config.yaml
model: "CTC audio transcriber"
dataset: "read English sentences (LibriTTS-R)"
train_examples: 15625
gain_aug_db: 10
input: "waveform_16khz"
tokenizer: "char"
vocab_size: 32
arch: "jasper"
norm: "batchnorm"
hidden_act: "elu"
channel_attention: "eca"
drop_path: 0.1
depths: [3, 3, 3]
kernel_size: 5
wave_channels: 96
wave_strides: [5, 4, 4, 2]
widths: [128, 192, 288]
init: "kaiming_normal"
residual_init: "none"
optimizer: "soap"
beta2: 0.95
learning_rate: 0.0026
beta1: 0.95
shampoo_beta: 0.95
eps: 1e-08
precondition_frequency: 10
max_precond_dim: 1536
merge_dims: true
one_sided: false
adamw_lr_other_params: 0.0013
max_grad_norm: 1.0
max_steps: 5400
batch_size: 128
epochs: 44.2
lr_schedule: "cosine"
final_lr_fraction: 0
warmup_steps: 540
weight_decay: 0.2
adamw_weight_decay_other_params: 0.01
Rows from block 3 of a small CTC audio transcriber, named by matrix and row number. Rows with one number belong to one channel. Each number is 200 + 40 x the weight over its row's rms, rounded and kept within 0 to 999. All counts start at 0. After the name is the row's rms in percent of the matrix's.
After each channel's rows are labels from the 100 clips, of 14976, where the channel reaches its highest value: "top examples" is what is common among them; "loudest band" is the band of the loudest frequency at the time of the peak. Only what is clearly more common there than usual is listed. The data: read English sentences (LibriTTS-R). In brackets: how many of the 100.
# convs0: first width-5 conv, stride 2 (model.blocks.3.convs.0.weight, 192x128x5, each kernel summed), inputs 0-127
# convs1: second width-5 conv (model.blocks.3.convs.1.weight, 192x192x5, transposed, each kernel summed), outputs 0-191

convs0.170,099,260,263,227,215,162,230,175,248,155,260,170,280,186,199,177,201,223,245,218,273,233,152,205,228,156,197,181,192,181,225,178,190,200,231,235,147,226,249,236,188,205,263,264,106,208,184,165,131,161,229,166,224,197,138,193,227,161,223,239,193,211,139,192,251,266,208,202,160,218,193,239,166,209,173,239,263,254,179,139,225,227,272,204,157,180,167,217,192,155,104,150,230,212,191,120,214,283,146,200,205,248,239,153,159,121,186,186,197,260,218,184,140,279,190,230,219,254,182,188,121,151,181,201,249,212,217,208,196
convs1.170,099,167,235,215,174,204,216,225,187,195,194,213,183,157,338,207,242,262,197,202,249,177,209,218,251,158,220,194,83,178,208,240,167,183,215,197,284,271,183,221,104,236,185,173,202,181,172,212,194,216,161,288,195,185,215,247,258,195,171,219,176,229,235,160,154,152,166,258,168,233,254,159,195,200,137,186,200,184,352,193,190,259,135,179,189,257,172,210,134,205,252,199,191,265,216,189,180,171,233,205,151,83,172,190,240,103,302,158,200,147,213,191,148,231,193,248,166,242,186,206,161,245,249,208,224,224,203,224,189,138,171,222,181,190,187,197,154,256,224,206,148,209,197,172,200,238,233,208,241,227,279,193,225,169,208,199,237,197,180,164,176,260,232,152,178,190,151,218,190,124,202,147,177,205,202,228,173,178,197,249,189,154,203,197,147,199,109,168,151,198,198,204,224
top examples: the word "i" (48)
loudest band: 500 to 1000 Hz (63)

convs0.92,114,162,271,168,154,130,245,139,207,179,134,136,205,183,219,246,173,239,177,206,222,247,213,122,126,225,177,219,244,196,216,243,187,235,182,231,209,188,208,281,157,218,218,168,149,214,144,252,237,183,170,220,222,231,279,166,230,148,217,242,191,250,221,260,246,178,264,235,147,230,137,147,140,195,242,180,250,108,205,315,144,145,212,161,157,176,220,178,197,225,235,239,228,195,160,136,190,175,144,243,215,246,199,185,239,181,148,171,216,175,220,167,162,168,246,178,202,184,228,176,143,204,136,161,162,214,200,181,165
convs1.92,103,307,144,256,234,204,177,250,207,255,210,247,267,204,149,210,220,206,238,169,209,194,244,249,183,152,212,188,173,205,205,177,187,204,224,241,135,245,169,181,167,209,130,188,178,163,162,159,155,203,164,137,217,231,294,234,205,280,236,186,212,202,247,168,162,231,253,216,197,161,200,123,238,205,171,252,203,258,245,281,233,222,203,128,147,253,175,222,217,123,216,200,239,150,193,190,169,263,184,203,136,162,226,178,200,200,224,226,228,214,230,186,227,175,146,242,203,197,204,201,126,182,139,215,247,233,209,197,240,162,201,157,180,184,147,206,162,196,164,226,167,206,219,196,209,189,153,147,226,180,203,206,194,224,188,213,251,285,181,216,125,214,124,199,201,155,204,186,298,216,257,93,185,261,179,189,175,153,196,212,145,262,185,111,271,188,188,301,123,167,199,133,147
top examples: the word "be" (36)
loudest band: 250 to 500 Hz (37)

convs0.141,105,241,194,256,196,207,97,211,221,225,196,186,229,197,234,172,204,94,213,180,209,233,219,184,194,210,136,143,241,169,193,176,192,207,209,242,162,192,265,204,202,170,176,152,223,156,222,188,227,169,191,213,221,237,151,167,201,252,165,104,163,154,189,310,115,144,208,189,183,276,247,161,133,200,196,192,150,246,232,193,252,211,179,206,167,166,238,178,215,202,193,159,216,229,166,234,200,197,197,234,213,260,212,206,286,72,124,148,212,197,177,182,216,146,224,172,181,182,95,245,187,216,166,185,165,192,120,197,221
convs1.141,103,231,150,178,200,211,191,172,66,254,263,193,162,192,185,169,194,144,217,253,198,216,132,159,156,196,193,195,144,141,203,138,209,201,183,189,225,176,172,143,194,202,237,295,163,222,201,233,234,243,212,234,194,208,273,209,203,227,258,183,215,141,203,206,100,210,196,254,243,183,190,192,237,232,210,161,203,197,240,243,194,203,252,187,179,244,256,218,217,199,246,165,221,154,249,213,187,232,217,185,225,151,189,182,259,161,175,131,230,166,173,196,198,165,185,221,86,260,210,108,176,237,204,249,196,151,186,180,169,236,205,142,249,186,206,171,151,199,134,208,239,214,203,165,155,217,212,210,232,151,187,190,146,281,129,249,155,269,137,193,145,189,117,175,176,177,238,214,223,261,229,158,224,229,100,218,212,222,196,198,173,167,147,179,224,128,299,217,134,144,201,196,128
top examples: the word "she" (43)
loudest band: 2000 to 4000 Hz (80)

convs0.84,095,165,197,163,190,270,255,217,167,164,129,171,204,209,178,187,178,198,176,175,221,124,221,184,187,226,167,142,162,186,198,211,220,174,135,297,175,183,184,243,195,236,257,197,225,159,125,244,268,236,185,195,208,142,199,188,186,272,228,197,191,168,221,200,280,164,263,213,171,217,197,111,186,162,150,198,192,136,202,278,170,295,117,169,213,264,176,197,246,213,194,158,169,185,154,194,144,248,212,212,220,233,301,199,167,226,109,165,258,223,190,179,228,126,214,193,173,159,230,208,214,200,235,269,179,254,207,165,185
convs1.84,108,255,182,246,216,215,189,215,220,165,152,212,166,206,211,217,234,237,189,108,247,261,120,231,226,92,251,159,193,177,206,196,179,216,232,234,164,133,208,170,180,207,215,177,230,256,220,245,137,248,174,185,166,150,219,157,267,261,231,213,264,185,210,181,177,234,201,199,266,230,273,176,246,238,264,205,173,262,219,177,170,300,112,155,211,185,201,251,233,218,157,224,198,237,232,201,188,207,191,139,208,205,187,214,227,112,198,201,137,161,140,255,189,180,301,136,257,207,194,182,163,133,153,254,205,199,277,201,187,224,172,186,189,203,249,160,186,223,226,218,215,120,223,153,208,254,167,160,201,158,230,168,127,182,166,158,254,107,253,160,190,195,166,170,221,196,272,165,159,155,188,203,206,206,154,222,185,204,196,206,214,189,183,169,257,192,159,302,165,129,251,186,182
top examples: the word "when" (31)
loudest band: 250 to 500 Hz (44)

convs0.118,100,185,210,215,235,149,226,143,179,207,190,197,223,243,171,198,137,204,210,217,227,261,249,192,249,247,206,257,155,216,215,183,145,247,96,210,178,260,231,246,190,197,187,217,253,273,37,203,221,207,189,211,222,160,262,183,143,162,184,209,221,236,186,164,199,174,280,253,144,215,133,185,217,170,131,208,178,208,191,217,217,200,117,195,190,163,255,184,123,280,170,173,186,220,245,148,176,161,217,158,230,201,217,171,140,234,133,230,198,178,207,173,189,197,239,149,169,159,243,244,214,126,196,200,197,251,254,226,222
convs1.118,110,206,197,183,259,208,162,168,171,173,164,243,192,152,105,200,206,164,221,178,141,266,201,170,227,203,181,199,215,222,224,205,167,151,166,206,201,280,274,210,205,148,213,130,192,208,193,176,172,147,198,167,235,211,205,157,176,237,161,161,74,162,181,249,186,259,243,229,204,212,222,176,195,134,112,181,213,244,254,158,297,202,215,149,198,167,200,205,196,168,210,173,292,270,213,187,189,178,197,195,168,212,101,199,149,234,123,109,202,195,216,198,213,188,147,169,201,145,196,194,200,287,173,265,249,281,189,255,235,100,215,244,174,228,186,230,177,220,184,210,159,211,133,147,203,171,143,149,248,247,207,198,209,227,218,169,186,162,242,227,222,140,188,131,198,136,199,239,244,78,224,195,174,217,179,269,207,203,209,226,189,183,193,122,215,185,166,207,203,216,151,177,241
top examples: the word "you" (35)
loudest band: 250 to 500 Hz (56)

convs0.186,106,211,138,192,223,236,211,113,249,169,221,291,164,213,149,196,187,200,234,221,246,216,160,321,129,178,182,142,196,216,191,121,196,146,102,203,138,190,237,127,223,180,187,200,219,199,123,212,138,219,150,213,171,147,207,185,253,243,175,139,168,169,184,228,243,230,97,229,149,202,183,138,141,171,232,212,182,203,219,186,183,166,182,221,167,247,174,217,191,192,209,244,159,191,222,157,182,242,236,127,214,217,140,278,225,221,229,280,191,237,223,214,187,258,154,197,201,229,226,154,219,181,227,207,183,249,153,202,197
convs1.186,108,202,210,186,188,244,203,171,141,198,183,209,214,160,192,211,165,299,155,185,172,243,225,249,188,211,167,187,244,230,214,230,140,167,192,219,166,174,251,276,182,163,211,228,229,178,218,249,183,207,185,208,171,254,234,244,200,279,115,211,196,174,223,173,170,212,180,202,199,263,244,255,216,253,162,152,203,263,207,186,234,165,192,226,294,194,158,141,191,177,147,167,250,254,158,193,201,76,180,220,175,269,217,171,214,177,221,215,196,197,156,284,92,189,174,194,188,173,258,231,175,261,237,210,164,201,199,148,135,246,160,224,221,153,113,175,169,213,257,217,287,261,154,266,112,219,240,192,100,132,150,184,222,171,242,176,246,221,163,254,188,218,254,156,202,218,173,178,208,150,244,180,159,178,168,168,192,239,161,197,122,156,171,179,140,221,235,195,168,246,160,190,211
top examples: voice: female (91)
loudest band: 250 to 500 Hz (43)

convs0.21,104,181,188,222,255,198,191,212,202,157,220,174,175,178,253,228,144,197,174,141,275,177,221,211,158,190,235,226,217,178,237,185,120,231,241,202,222,201,196,210,197,172,226,199,222,169,207,230,243,218,247,148,228,227,150,169,219,247,269,234,336,232,190,152,199,190,133,216,209,197,182,252,134,158,291,190,165,214,179,180,184,62,145,138,181,240,167,188,175,208,213,211,138,257,262,229,248,176,102,196,189,212,173,205,195,214,140,248,188,192,191,214,192,164,195,158,239,151,114,192,266,183,187,143,198,270,227,238,220
convs1.21,100,183,178,188,271,178,209,185,145,201,195,260,226,257,184,262,207,213,156,216,206,239,159,166,208,183,188,158,199,153,203,242,122,198,144,170,226,203,181,210,205,185,189,181,230,206,194,192,210,173,55,189,248,195,193,234,186,228,242,200,160,186,279,151,221,234,172,203,187,257,209,240,239,208,137,181,185,193,155,238,258,186,150,183,197,216,221,198,258,211,243,203,196,219,187,226,200,249,231,235,254,213,277,225,284,184,303,218,216,143,195,179,173,100,217,252,205,181,198,198,227,192,223,118,173,190,203,149,217,223,145,113,186,183,190,214,235,236,213,132,160,170,187,175,179,236,200,229,198,152,179,198,180,228,181,184,237,261,281,146,203,222,175,255,237,183,62,329,139,208,197,196,204,215,233,169,217,138,160,205,128,157,212,208,206,180,190,271,182,111,231,126,250
top examples: voice: male (77)
loudest band: 250 to 500 Hz (65)

convs0.147,102,186,186,243,202,165,234,202,158,198,170,195,249,156,237,181,195,136,184,147,214,207,217,133,138,260,188,209,205,70,179,197,238,261,170,230,213,230,246,183,188,170,140,185,178,230,165,189,199,174,189,198,175,201,173,221,157,195,180,161,116,150,205,229,158,202,252,245,236,229,200,178,197,189,185,220,217,259,271,162,240,242,176,258,227,188,142,224,223,168,146,232,153,132,192,174,232,179,178,173,229,265,222,85,256,94,240,205,270,255,152,216,139,233,212,240,139,232,152,201,225,250,144,173,253,225,244,183,196
convs1.147,095,238,155,242,194,155,208,200,142,187,200,178,103,235,231,168,229,183,219,259,191,266,161,136,122,184,242,192,174,210,289,273,139,238,174,183,265,201,199,172,224,198,190,253,180,198,245,247,262,198,176,216,224,152,194,131,132,184,192,198,193,142,181,207,107,227,190,180,226,192,284,168,118,192,255,186,213,177,143,194,186,249,194,160,212,150,222,211,193,180,212,201,88,155,212,230,206,206,145,194,180,249,208,170,246,215,211,193,200,189,192,170,192,240,137,218,158,216,283,201,207,229,185,211,227,212,110,194,189,215,222,177,218,241,227,196,242,186,254,153,142,197,181,214,219,148,236,257,218,83,167,208,138,186,124,264,214,173,158,229,253,179,231,174,187,172,196,182,200,193,198,224,264,136,211,241,217,226,173,194,243,248,148,182,147,191,112,159,150,289,143,119,200
top examples: the word "i" (43)
loudest band: 500 to 1000 Hz (34)

convs0.178,092,205,208,199,207,248,185,191,313,188,132,190,177,208,152,168,195,204,168,200,208,193,210,261,252,208,271,211,146,202,206,228,205,197,180,237,176,201,179,223,213,200,290,116,233,129,175,153,226,183,214,257,238,201,224,114,176,214,250,151,240,180,189,203,200,200,160,245,164,228,226,203,212,157,245,245,203,123,236,189,139,169,195,142,141,175,249,178,135,252,183,227,205,164,179,167,226,101,177,185,267,207,196,208,203,173,147,248,263,169,258,199,267,183,293,255,245,194,221,256,279,151,192,153,214,181,259,217,237
convs1.178,100,133,199,215,167,174,211,192,233,213,198,184,230,248,135,218,166,265,169,245,279,231,237,224,161,186,178,162,160,175,188,245,162,227,220,253,151,136,255,141,258,203,240,250,240,250,142,269,179,197,190,202,183,206,202,178,132,229,213,179,126,207,214,114,242,172,210,253,234,326,211,226,237,223,234,250,180,185,158,179,207,183,236,195,162,183,183,209,183,175,228,198,226,194,259,195,189,147,78,108,129,134,196,231,241,140,171,212,171,189,202,222,220,163,243,282,260,205,184,249,202,243,154,209,154,240,237,154,190,215,210,268,196,191,167,212,241,243,278,233,200,172,190,225,144,179,226,185,203,201,299,196,236,137,236,166,243,167,223,210,182,167,181,215,199,239,183,308,189,203,253,192,213,187,236,238,227,187,238,206,234,266,160,191,153,204,107,197,267,214,184,190,159
top examples: voice: male (73)
loudest band: 250 to 500 Hz (39)

convs0.175,097,167,163,233,154,242,233,121,240,207,209,276,192,205,139,177,235,176,209,265,173,176,307,147,206,156,180,162,221,174,177,134,198,193,183,245,154,269,234,243,174,181,167,254,175,207,219,206,155,187,189,228,196,97,162,168,222,215,54,247,207,100,232,245,161,199,263,141,164,145,209,161,188,264,230,228,210,242,210,203,163,218,194,207,204,168,226,201,175,182,207,322,213,239,240,192,205,257,192,211,236,137,229,176,236,187,200,150,196,228,235,222,196,171,182,215,248,181,187,238,230,206,190,254,221,210,193,245,219
convs1.175,105,215,167,194,153,228,238,145,184,235,226,113,238,208,205,220,222,196,277,180,211,178,228,187,241,212,211,174,229,178,210,160,189,217,143,169,199,167,151,206,192,216,203,218,241,196,221,223,190,209,197,118,156,185,194,185,219,168,171,260,195,166,173,208,160,185,135,238,239,241,151,251,264,211,226,192,170,206,207,95,209,198,173,223,215,175,216,234,232,235,178,171,179,170,250,214,206,203,180,173,269,143,241,201,214,111,226,229,239,107,257,168,249,191,213,91,221,202,249,166,191,58,204,278,244,225,183,189,246,223,196,162,133,254,200,234,168,214,194,213,188,229,162,211,175,160,128,167,226,240,172,213,122,196,148,185,250,256,192,241,275,225,101,140,241,183,217,263,184,190,183,315,189,151,186,156,286,159,122,157,178,260,247,179,188,203,221,169,154,194,193,215,178
top examples: voice: female (86); the word "i" (42)
loudest band: 250 to 500 Hz (40)

convs0.15,112,249,172,239,215,201,177,176,220,155,211,183,206,129,273,178,258,126,149,205,222,214,208,210,175,227,200,140,161,173,150,167,173,182,153,193,169,278,194,225,139,228,201,235,159,203,222,162,261,253,231,210,203,213,180,168,196,181,191,191,136,150,256,185,194,180,232,115,215,86,222,214,111,242,212,178,195,206,212,228,151,190,200,189,278,157,229,202,225,103,211,195,190,242,180,216,196,271,212,205,220,148,200,130,198,176,186,235,280,303,234,267,213,204,185,172,218,142,202,179,192,159,187,195,213,320,201,171,139
convs1.15,099,151,183,172,171,148,247,244,201,289,272,207,212,236,190,188,201,187,221,154,258,260,209,254,187,239,204,183,207,169,234,217,141,166,178,165,215,181,122,167,157,195,191,171,219,219,217,192,265,168,129,179,197,180,149,115,209,152,152,151,225,206,168,153,189,170,131,234,237,180,227,159,225,186,254,224,268,172,194,177,142,197,208,257,243,201,164,170,316,283,254,171,181,172,205,189,224,164,254,242,183,154,117,171,217,258,289,195,182,204,260,172,233,157,227,276,209,204,131,195,230,231,134,191,164,196,147,213,181,209,249,221,194,150,167,222,225,181,214,203,136,257,235,160,170,246,203,209,231,135,111,209,253,169,268,257,192,224,164,143,191,237,227,205,223,209,237,258,169,124,204,113,218,243,182,188,167,162,166,230,191,175,191,192,202,157,213,146,186,279,263,186,236
top examples: voice: female (81)
loudest band: 500 to 1000 Hz (47); 250 to 500 Hz (31)

convs0.78,103,211,217,213,164,141,238,197,269,206,213,184,198,131,181,168,127,98,156,137,179,229,208,126,275,219,170,189,207,196,200,263,234,208,205,190,217,279,186,229,204,158,192,178,201,201,281,198,215,132,210,181,177,268,232,202,224,167,178,193,194,255,165,243,246,134,238,202,138,209,207,229,166,170,253,165,256,222,159,153,198,206,206,230,220,167,269,180,196,311,213,111,212,223,132,209,213,156,171,201,204,200,204,215,245,221,170,170,216,170,219,158,82,211,260,230,195,198,164,180,162,121,242,156,181,184,215,183,122
convs1.78,092,280,199,207,122,198,211,224,132,185,234,251,230,280,198,201,203,203,146,183,141,211,242,161,175,237,164,164,180,156,277,272,131,177,211,223,250,265,193,193,207,212,194,224,220,179,264,220,221,180,171,182,211,160,204,179,97,193,153,106,229,222,206,267,210,135,166,188,266,134,210,122,235,210,175,145,246,215,211,222,164,181,162,252,267,234,169,120,174,232,212,198,216,228,278,140,228,231,194,129,126,172,232,253,210,167,184,245,222,158,209,176,150,268,184,171,218,191,210,150,192,188,137,202,186,122,191,251,213,184,275,210,151,174,210,207,240,241,174,179,230,199,242,238,191,207,194,241,147,175,260,222,210,197,231,169,268,218,185,188,226,253,205,202,117,240,174,213,177,166,186,242,212,228,183,249,182,193,91,198,189,188,236,245,143,215,262,174,213,250,225,174,298
top examples: the word "be" (26)
loudest band: 250 to 500 Hz (44)

convs0.12,093,275,222,232,222,155,250,174,215,219,214,290,168,197,166,248,131,183,225,217,190,197,205,152,170,252,227,226,170,219,189,173,181,184,223,108,196,247,239,204,137,218,221,226,175,188,132,187,185,249,95,227,195,189,141,156,191,206,213,147,132,158,190,183,190,232,153,243,225,184,109,244,201,182,176,143,204,249,168,225,206,224,240,209,242,228,218,168,197,106,196,205,183,146,165,194,230,232,194,205,205,212,264,193,171,113,238,180,202,128,180,204,200,269,155,212,166,219,188,182,245,236,103,307,196,218,261,261,241
convs1.12,104,167,193,240,136,240,180,187,205,262,166,197,216,178,240,274,204,271,246,156,241,213,259,225,226,247,223,156,284,188,208,153,196,218,153,227,180,178,229,222,231,300,236,177,251,209,217,154,167,254,224,209,219,159,226,172,189,186,159,242,228,184,228,163,206,175,237,226,239,221,128,208,250,256,155,210,182,216,169,227,171,151,170,180,281,261,235,202,226,243,121,232,261,157,199,206,219,271,166,128,237,139,215,195,183,253,218,216,160,266,152,219,210,203,259,222,282,244,216,292,201,221,202,169,269,200,230,187,258,185,164,186,120,168,224,184,207,189,198,222,192,228,213,293,206,197,144,176,153,190,218,186,248,214,225,186,224,265,136,152,178,198,194,175,164,211,244,288,138,160,172,280,205,155,202,236,220,223,127,225,239,190,203,272,209,155,261,276,146,259,190,145,211
top examples: voice: female (87)
loudest band: 1000 to 2000 Hz (36)

convs0.76,101,198,209,172,126,265,231,198,239,178,223,236,91,258,143,241,201,234,214,215,231,195,202,233,169,171,174,230,226,222,216,198,265,202,206,181,213,258,218,201,136,159,257,283,202,184,212,186,122,262,177,170,173,187,272,243,232,252,187,233,238,212,267,188,233,160,196,203,216,200,206,249,199,160,178,249,88,106,232,216,153,204,190,205,222,183,210,227,176,184,187,201,212,192,211,145,171,166,136,141,178,140,244,243,190,254,168,277,133,133,165,184,179,191,238,109,239,180,162,170,211,237,257,156,177,195,154,172,244
convs1.76,102,247,226,197,152,228,179,229,192,165,227,239,119,249,157,188,227,218,178,174,227,155,188,229,99,251,227,233,208,227,149,223,221,191,252,209,199,154,136,227,169,201,217,200,236,235,236,168,244,181,215,227,183,169,188,208,232,218,241,178,127,146,229,178,187,255,215,206,208,189,306,171,199,178,171,191,188,219,182,114,171,190,221,218,163,193,229,128,192,229,232,180,147,146,132,107,210,227,225,236,199,177,102,270,190,151,212,148,162,169,236,109,228,212,163,238,185,218,244,123,198,222,210,156,214,144,168,237,185,205,209,138,143,181,209,156,210,160,196,147,231,254,272,187,194,220,177,160,180,155,166,150,234,159,184,204,209,222,270,207,204,210,230,150,209,122,176,283,209,206,263,102,153,181,163,258,210,222,207,119,279,253,185,193,178,121,172,221,258,205,106,210,203
top examples: voice: male (82)
loudest band: 250 to 500 Hz (39)