config = dict(
    wave_strides=[5, 4, 4, 2],
    precondition_frequency=10,
    max_precond_dim=1536,
    final_lr_fraction=0,
    warmup_steps=540,
    adamw_weight_decay_other_params=0.01,
)
Rows from block 3 of a small CTC audio transcriber, named by matrix and row number. Rows with one number belong to one channel. Each number is 128 + 32 x the weight over its row's rms, rounded and kept within 0 to 255. All counts start at 0. Numbers have three digits each.
After each channel's rows are labels from the 100 clips, of 14976, where the channel reaches its highest value: "responds to" is what is common among them; "loudest band" is the band of the loudest frequency at the time of the peak. Only what is clearly more common there than usual is listed. The data: read English sentences (LibriTTS-R).
# convs0: first width-5 conv, stride 2 (model.blocks.3.convs.0.weight, 192x128x5, each kernel summed), inputs 0-127
# convs1: second width-5 conv (model.blocks.3.convs.1.weight, 192x192x5, transposed, each kernel summed), outputs 0-191

convs0.167:109142153115169142114152139118099132089044116164103090107194140164126151156094087142109038169126195135140102106107090186136082134146135168128055139134135134079085131133141099103120134149155114128103158150078117131108088127149083110135097108169080174177088138060174135107139142059123137151104095088114143098163194146155092102136116135079136168128111091089089111078142115189090142132114
convs1.167:147079093083114088104128166175105125087146100116120108203068134129127126144131088148100118129096176126069129107149143154203129136158104174153110136081110131060135091078099111157121069087142124167118094120128137095126106138139124102087116128074116176221125152135152154131135112114141159066180142140125142123169155155136096146167141199145114136124092126156160137096122122113124112101122140189061117114073127111163075067138200119112189154075144087180154092157156109083076105130114094174139152146081190176114156079166131116119099133116091120148159171129091122152119155186137185170
responds to: voice: female
loudest band: 2000 to 4000 Hz

convs0.184:177167093120079116147130105187184139095131127120108142077166103087184093135141231075090157115121124174178086118081135170105178169122121129099126099114131104161107132125143125143104115137096114141165145095167178095160178092210115085120110109156169137147152121152157088158104116152077116100189141127125077110124140107143093107090137188144134100106155148134077071102101124121151081076157
convs1.184:152172157118148029116087162054187149114142144208090138124160148098144120162066101167155112079104093155143109162141133175183166065135163113145110110124082121093156091090086142133161138141125090132108115164109177102097109097167113160146167139169085119115112093136145120077129147142154181077183110107137093118097151095135124138130103103134132137097125163143179106101047185166110158076134127214135110165117140141129136161089141104204065147108093187164126093089146159159162116120119139114111089092117113172150146145147136110106153150070135145078132130086104157159176088102105101107
responds to: voice: male
loudest band: 500 to 1000 Hz

convs0.9:102132044140128087155083139106079151050136103125154095135129129123098123104114086162114108121129129075153123125178098113133086072059174073140093172097168122109167068092142095091127107147141100130148136130138178152077207096124137135092143149175173110188077120083167136157115090081096135145171137112135144111111108166136136143121084079135096126097165140099165158132061112154132196138118
convs1.9:147081088124060115087146198075134118113094100133133167139102126137124117102141116125098070049141067153126148150155091078147139087140116148133105141210114146088129138220140085128079145107128166117155145128063165079080188095175106105060118086147122134122107142110210161116150157139127134133145160088116086129101127092168172116167152104133153127134112110129114153131160095123110170132117142095143107094127087129160122111136153172061038129157128105115133154063124158106145082127094088098064137073138135093145124166130101149143088142108154072065205103143143101135099158130119097136
responds to: voice: female
loudest band: 500 to 1000 Hz

convs0.173:113046132127138115137118102148156117095144118166114097143121087069077141169134116160150083058111111068126167100224137105123121114121138056121172085157100117145057116118142117143098127181138154060162055117153118139089184120173116156130105152147124178143057142112117119142134067112135101109075146115165136115131145115075139171116131145136067126165098178180128134136101090121100141155134
convs1.173:121089110085054137104152124156111141155138152181064149123166176108135140079145120116155155112140121114116130112142089119142153105146115160157169142181097152123121102157119118162097143160131090080097177116081173045093100055098091072119147135115122141119107109094099086120078085171082107091155060110087114163196067161104195183119038093102102161161151108143125148099137127127045161157140150087130128112114110125143156116116166159126126139155118114083071116061148105123185145064176168130034116109128119153085127130101118129151120149105129087127114085154135125131124075120116115124
responds to: voice: male
loudest band: 500 to 1000 Hz

convs0.18:117102129132123150193114157161089099169121118169124148203079104130088177147138128140136154072094089101128165139157096074091105093153143078160086146150153159113109105143116168159161141150070077087125157078114070139094127180122112150153109167144180131056167150142053120123081149049142113134109147131163130112057130074145097119134127128100109080125170133130085115161177147153162158129146
convs1.18:162177092149078128116174094157163131153077205104124125148131123112129090101161149168138168113072141180121188092118137042112091069172125102060094095116128159101105139145171133123109178120106099132128119116154092121177103148160107136116096151077173097101161123110160143158148141126171076171157170077124199124140059144153160118109107113126154133168156139146104084119183147116204094216138160145156121074142167100143112137091117137136142090094134119147104130139113217176148182153139084121105120127145056148150114113098095132181128140185159094176127126122125133075108145147124119105
responds to: voice: male
loudest band: 4000 to 8000 Hz

convs0.182:112161132108143059146121159081039100106133158153131118175115117116075141108132164105100095129083205104119137090092159137116181075150139158114145138142130166076118053127164105153202164126080105082133121137130095157071114096106078156058148119121153155133124123129091150098095162153135143156157127122160126102180113158069142136096145112046105148159115122148167091110061143096152089131109
convs1.182:172093108103139142123140145100174146117116149144136229077149150119133055144143154181063171111112150109144096124162179162073113071105126124090174100106082140134047115118136090090127167114062074121113078092152112086104190166124100127078105160149141157123140147191134151157098139109102042121160115127120166138138180124131138129117128086156136056100140146146077101132143097080133048106127133114116096107113134092131117168103102135152102060149109133172089062124143111190122165129088126151137149117137063109180127153078135113142146165128149133107116059166163113089090120122119145150
responds to: voice: male
loudest band: 250 to 500 Hz

convs0.7:112136088107140101151145172093118197120140155158107102076169122113197146020093128097161109132062103123136136144154098124140094190162119157123147192096123118111088127094098151161121132137132188204149164133118105103163128114138098157118100076147157127078136135107119087181100195131077062109110150113144148125109168123158120117131134101155123088151089088070156107078120111092147148079088
convs1.7:123131121156097137142119142089135125153078130155156138171088089149110049098055073099124118090120104124151118138155139128126096089068122188111129126076094160125101080172136041145087102193087094092133081136134080154133101163088148171099114163111087172100090097140135150137132145180123072149147102129124039130124096144108156135114138160120132079154184095168105102104104161122108155105096092156131106130147119139065172142135068162150152087124081101125072148140158091101127130109083152137117166187119175209105108134092138166124114182095128152157198057132126100124108116178108141096
responds to: voice: female
loudest band: 2000 to 4000 Hz; 4000 to 8000 Hz

convs0.17:094109114126153121165126134162086126138137163123181067200146098134183112088143142105136127122070083156137155131109118128084172131112122116162104160152127120090188083194119124147187090137010215136089087154144133105155151118163077095104126088125078082117105108123074157183124159189141171109116097151126111104153110152161159158141145144137111132069157158128109140113141143151101129090154
convs1.17:131132165120164111185067115137050063161113119128111078148155117156106124166095121138099180142097133108124168112116098088064128142124026169145089125148100102139146227116195191115064132084091106177147150120148126085140148089104172123132145134103096115134162133145076146171138084129121107124120113142094080134132133114127081132092101104071067085097089169139073131118098149112137117105099127104091145160114127129156152140103082124121092110165181120134129136077160140168123195121118137099137123090059212118106134070103123162077172117173080134121151125100104160128123073112149119149
responds to: voice: male
loudest band: 4000 to 8000 Hz

convs0.108:138151160091157109113112171135115104132114101085066162063119092209091094115106193167142098085089149082139090157073132083085143131121094024073113137134143153163117195123190154130083148109099152124152142121081141104145111161099123139167171079133111100127109118106121093170132072139120147082082153089128143127100146124125125091100137125173133119170135072126127118108143071076144109110089
convs1.108:084144116073120147141175093205141116153105080170103136062209083153171167173111113102123157100111115088164152163122154121161142162094117170157103142130146136117153148194123208117125117142064151135117133136206116063109119127113160134170079067125139102146156143166134111104149046111133160168156084099156084147076194141134082152137135066086115141113111141121076110134124055122134088180133121136201193151097144115087137122149122132130121136169134103125121080137135099143171103150129113125123185123118140092104063104161132153160157179117112108195133110117111158100131174129110173133
responds to: voice: male
loudest band: 4000 to 8000 Hz

convs0.136:171075108101111108113120167136176120108152118109082185111114119130069177112115118112129145142135109122139155139156124148144139065126101154164163110134140175156014135088146109125041170155147085100168177128126137112074137165166161139131054141146117164079026115191153083093178121138123124111136102138132146127075135126123083133082132144182131140138145161138183128143116133149135093105168
convs1.136:109232104172116132117070155158150048199113143120122134131160104112090120157145099133167106115208112107046100118124121177130120101140054143123134100134144122078162129110155083113096072130095122096132028163087161069078103030167122182105144150139136077098051145143133092146124119139099067113150131145088143155149100132108134173077094167097119095130201140134109137132110112138124155106149106163117176157176093130150173123117090105109119139110146120140121186155170079133136130122114108069108162119112143073091121160108150114082157111118106130126166109140127101127142107150128134148
responds to: voice: female
loudest band: 2000 to 4000 Hz

convs0.124:183116118137118133107132156125153166105168136149108128112139105159126166082178137044177117135130129109152136093129143121115168117118137104148151075069153127151098084168056153132151107148120115105149113190091129151170096141148168165118140102160099100159116146089027156134136090134103100073153116150067166081143069140085111087096105182117120144162168107169092086095173101143143163058087
convs1.124:165147096146123155091122092147148131122127118177179152141118108164160165177173124075156129134110065117119107169082087130176150162128192092200125130115093153136146124163156172125142159146193081102064083143194113118041132155086123143129143063182140127169119125072121067119143099094200106172147083143152129158111123127090151069139117126106116106093140143181131156092124142115105073103130138107130166167138119132084152135090162129182107127116082115113129146140130146155116132059153182139112144064108089152081125184110123131098088104156141093146162208135090138083087081099157095113
responds to: voice: male
loudest band: 4000 to 8000 Hz

convs0.11:144089164115088191130054087143092078178160104084143133128097154140099143138153124092143157093112097102165120137103094132115127120124148142157171185119172167116149088153137167150161158139155111046092145136117142135107124205075111175092115120117169140053101114100058108150073163109153158129058092161148130172157102147082121139159096128130080138118074158176130158121131096106096116131180
convs1.11:133024102151104128123159146096148188115147150127120138133203132164154080126128104111163153116126114157122171160105115162129113193121142165115147150075152135093101140087133147086132165156076069148147104114077143102106139157139155145147085175133128155105146146101138156124202150140167167148102128171171116114105150111192102105109102155170107129127131075129121117123159181120094132087131062116139122194129175185100111129068126098151063139090143129136115113113185140142140143087114133121107134111097043130212087142092123160120175049136124113098160054169152108082155210120124093150
responds to: voice: male
loudest band: 250 to 500 Hz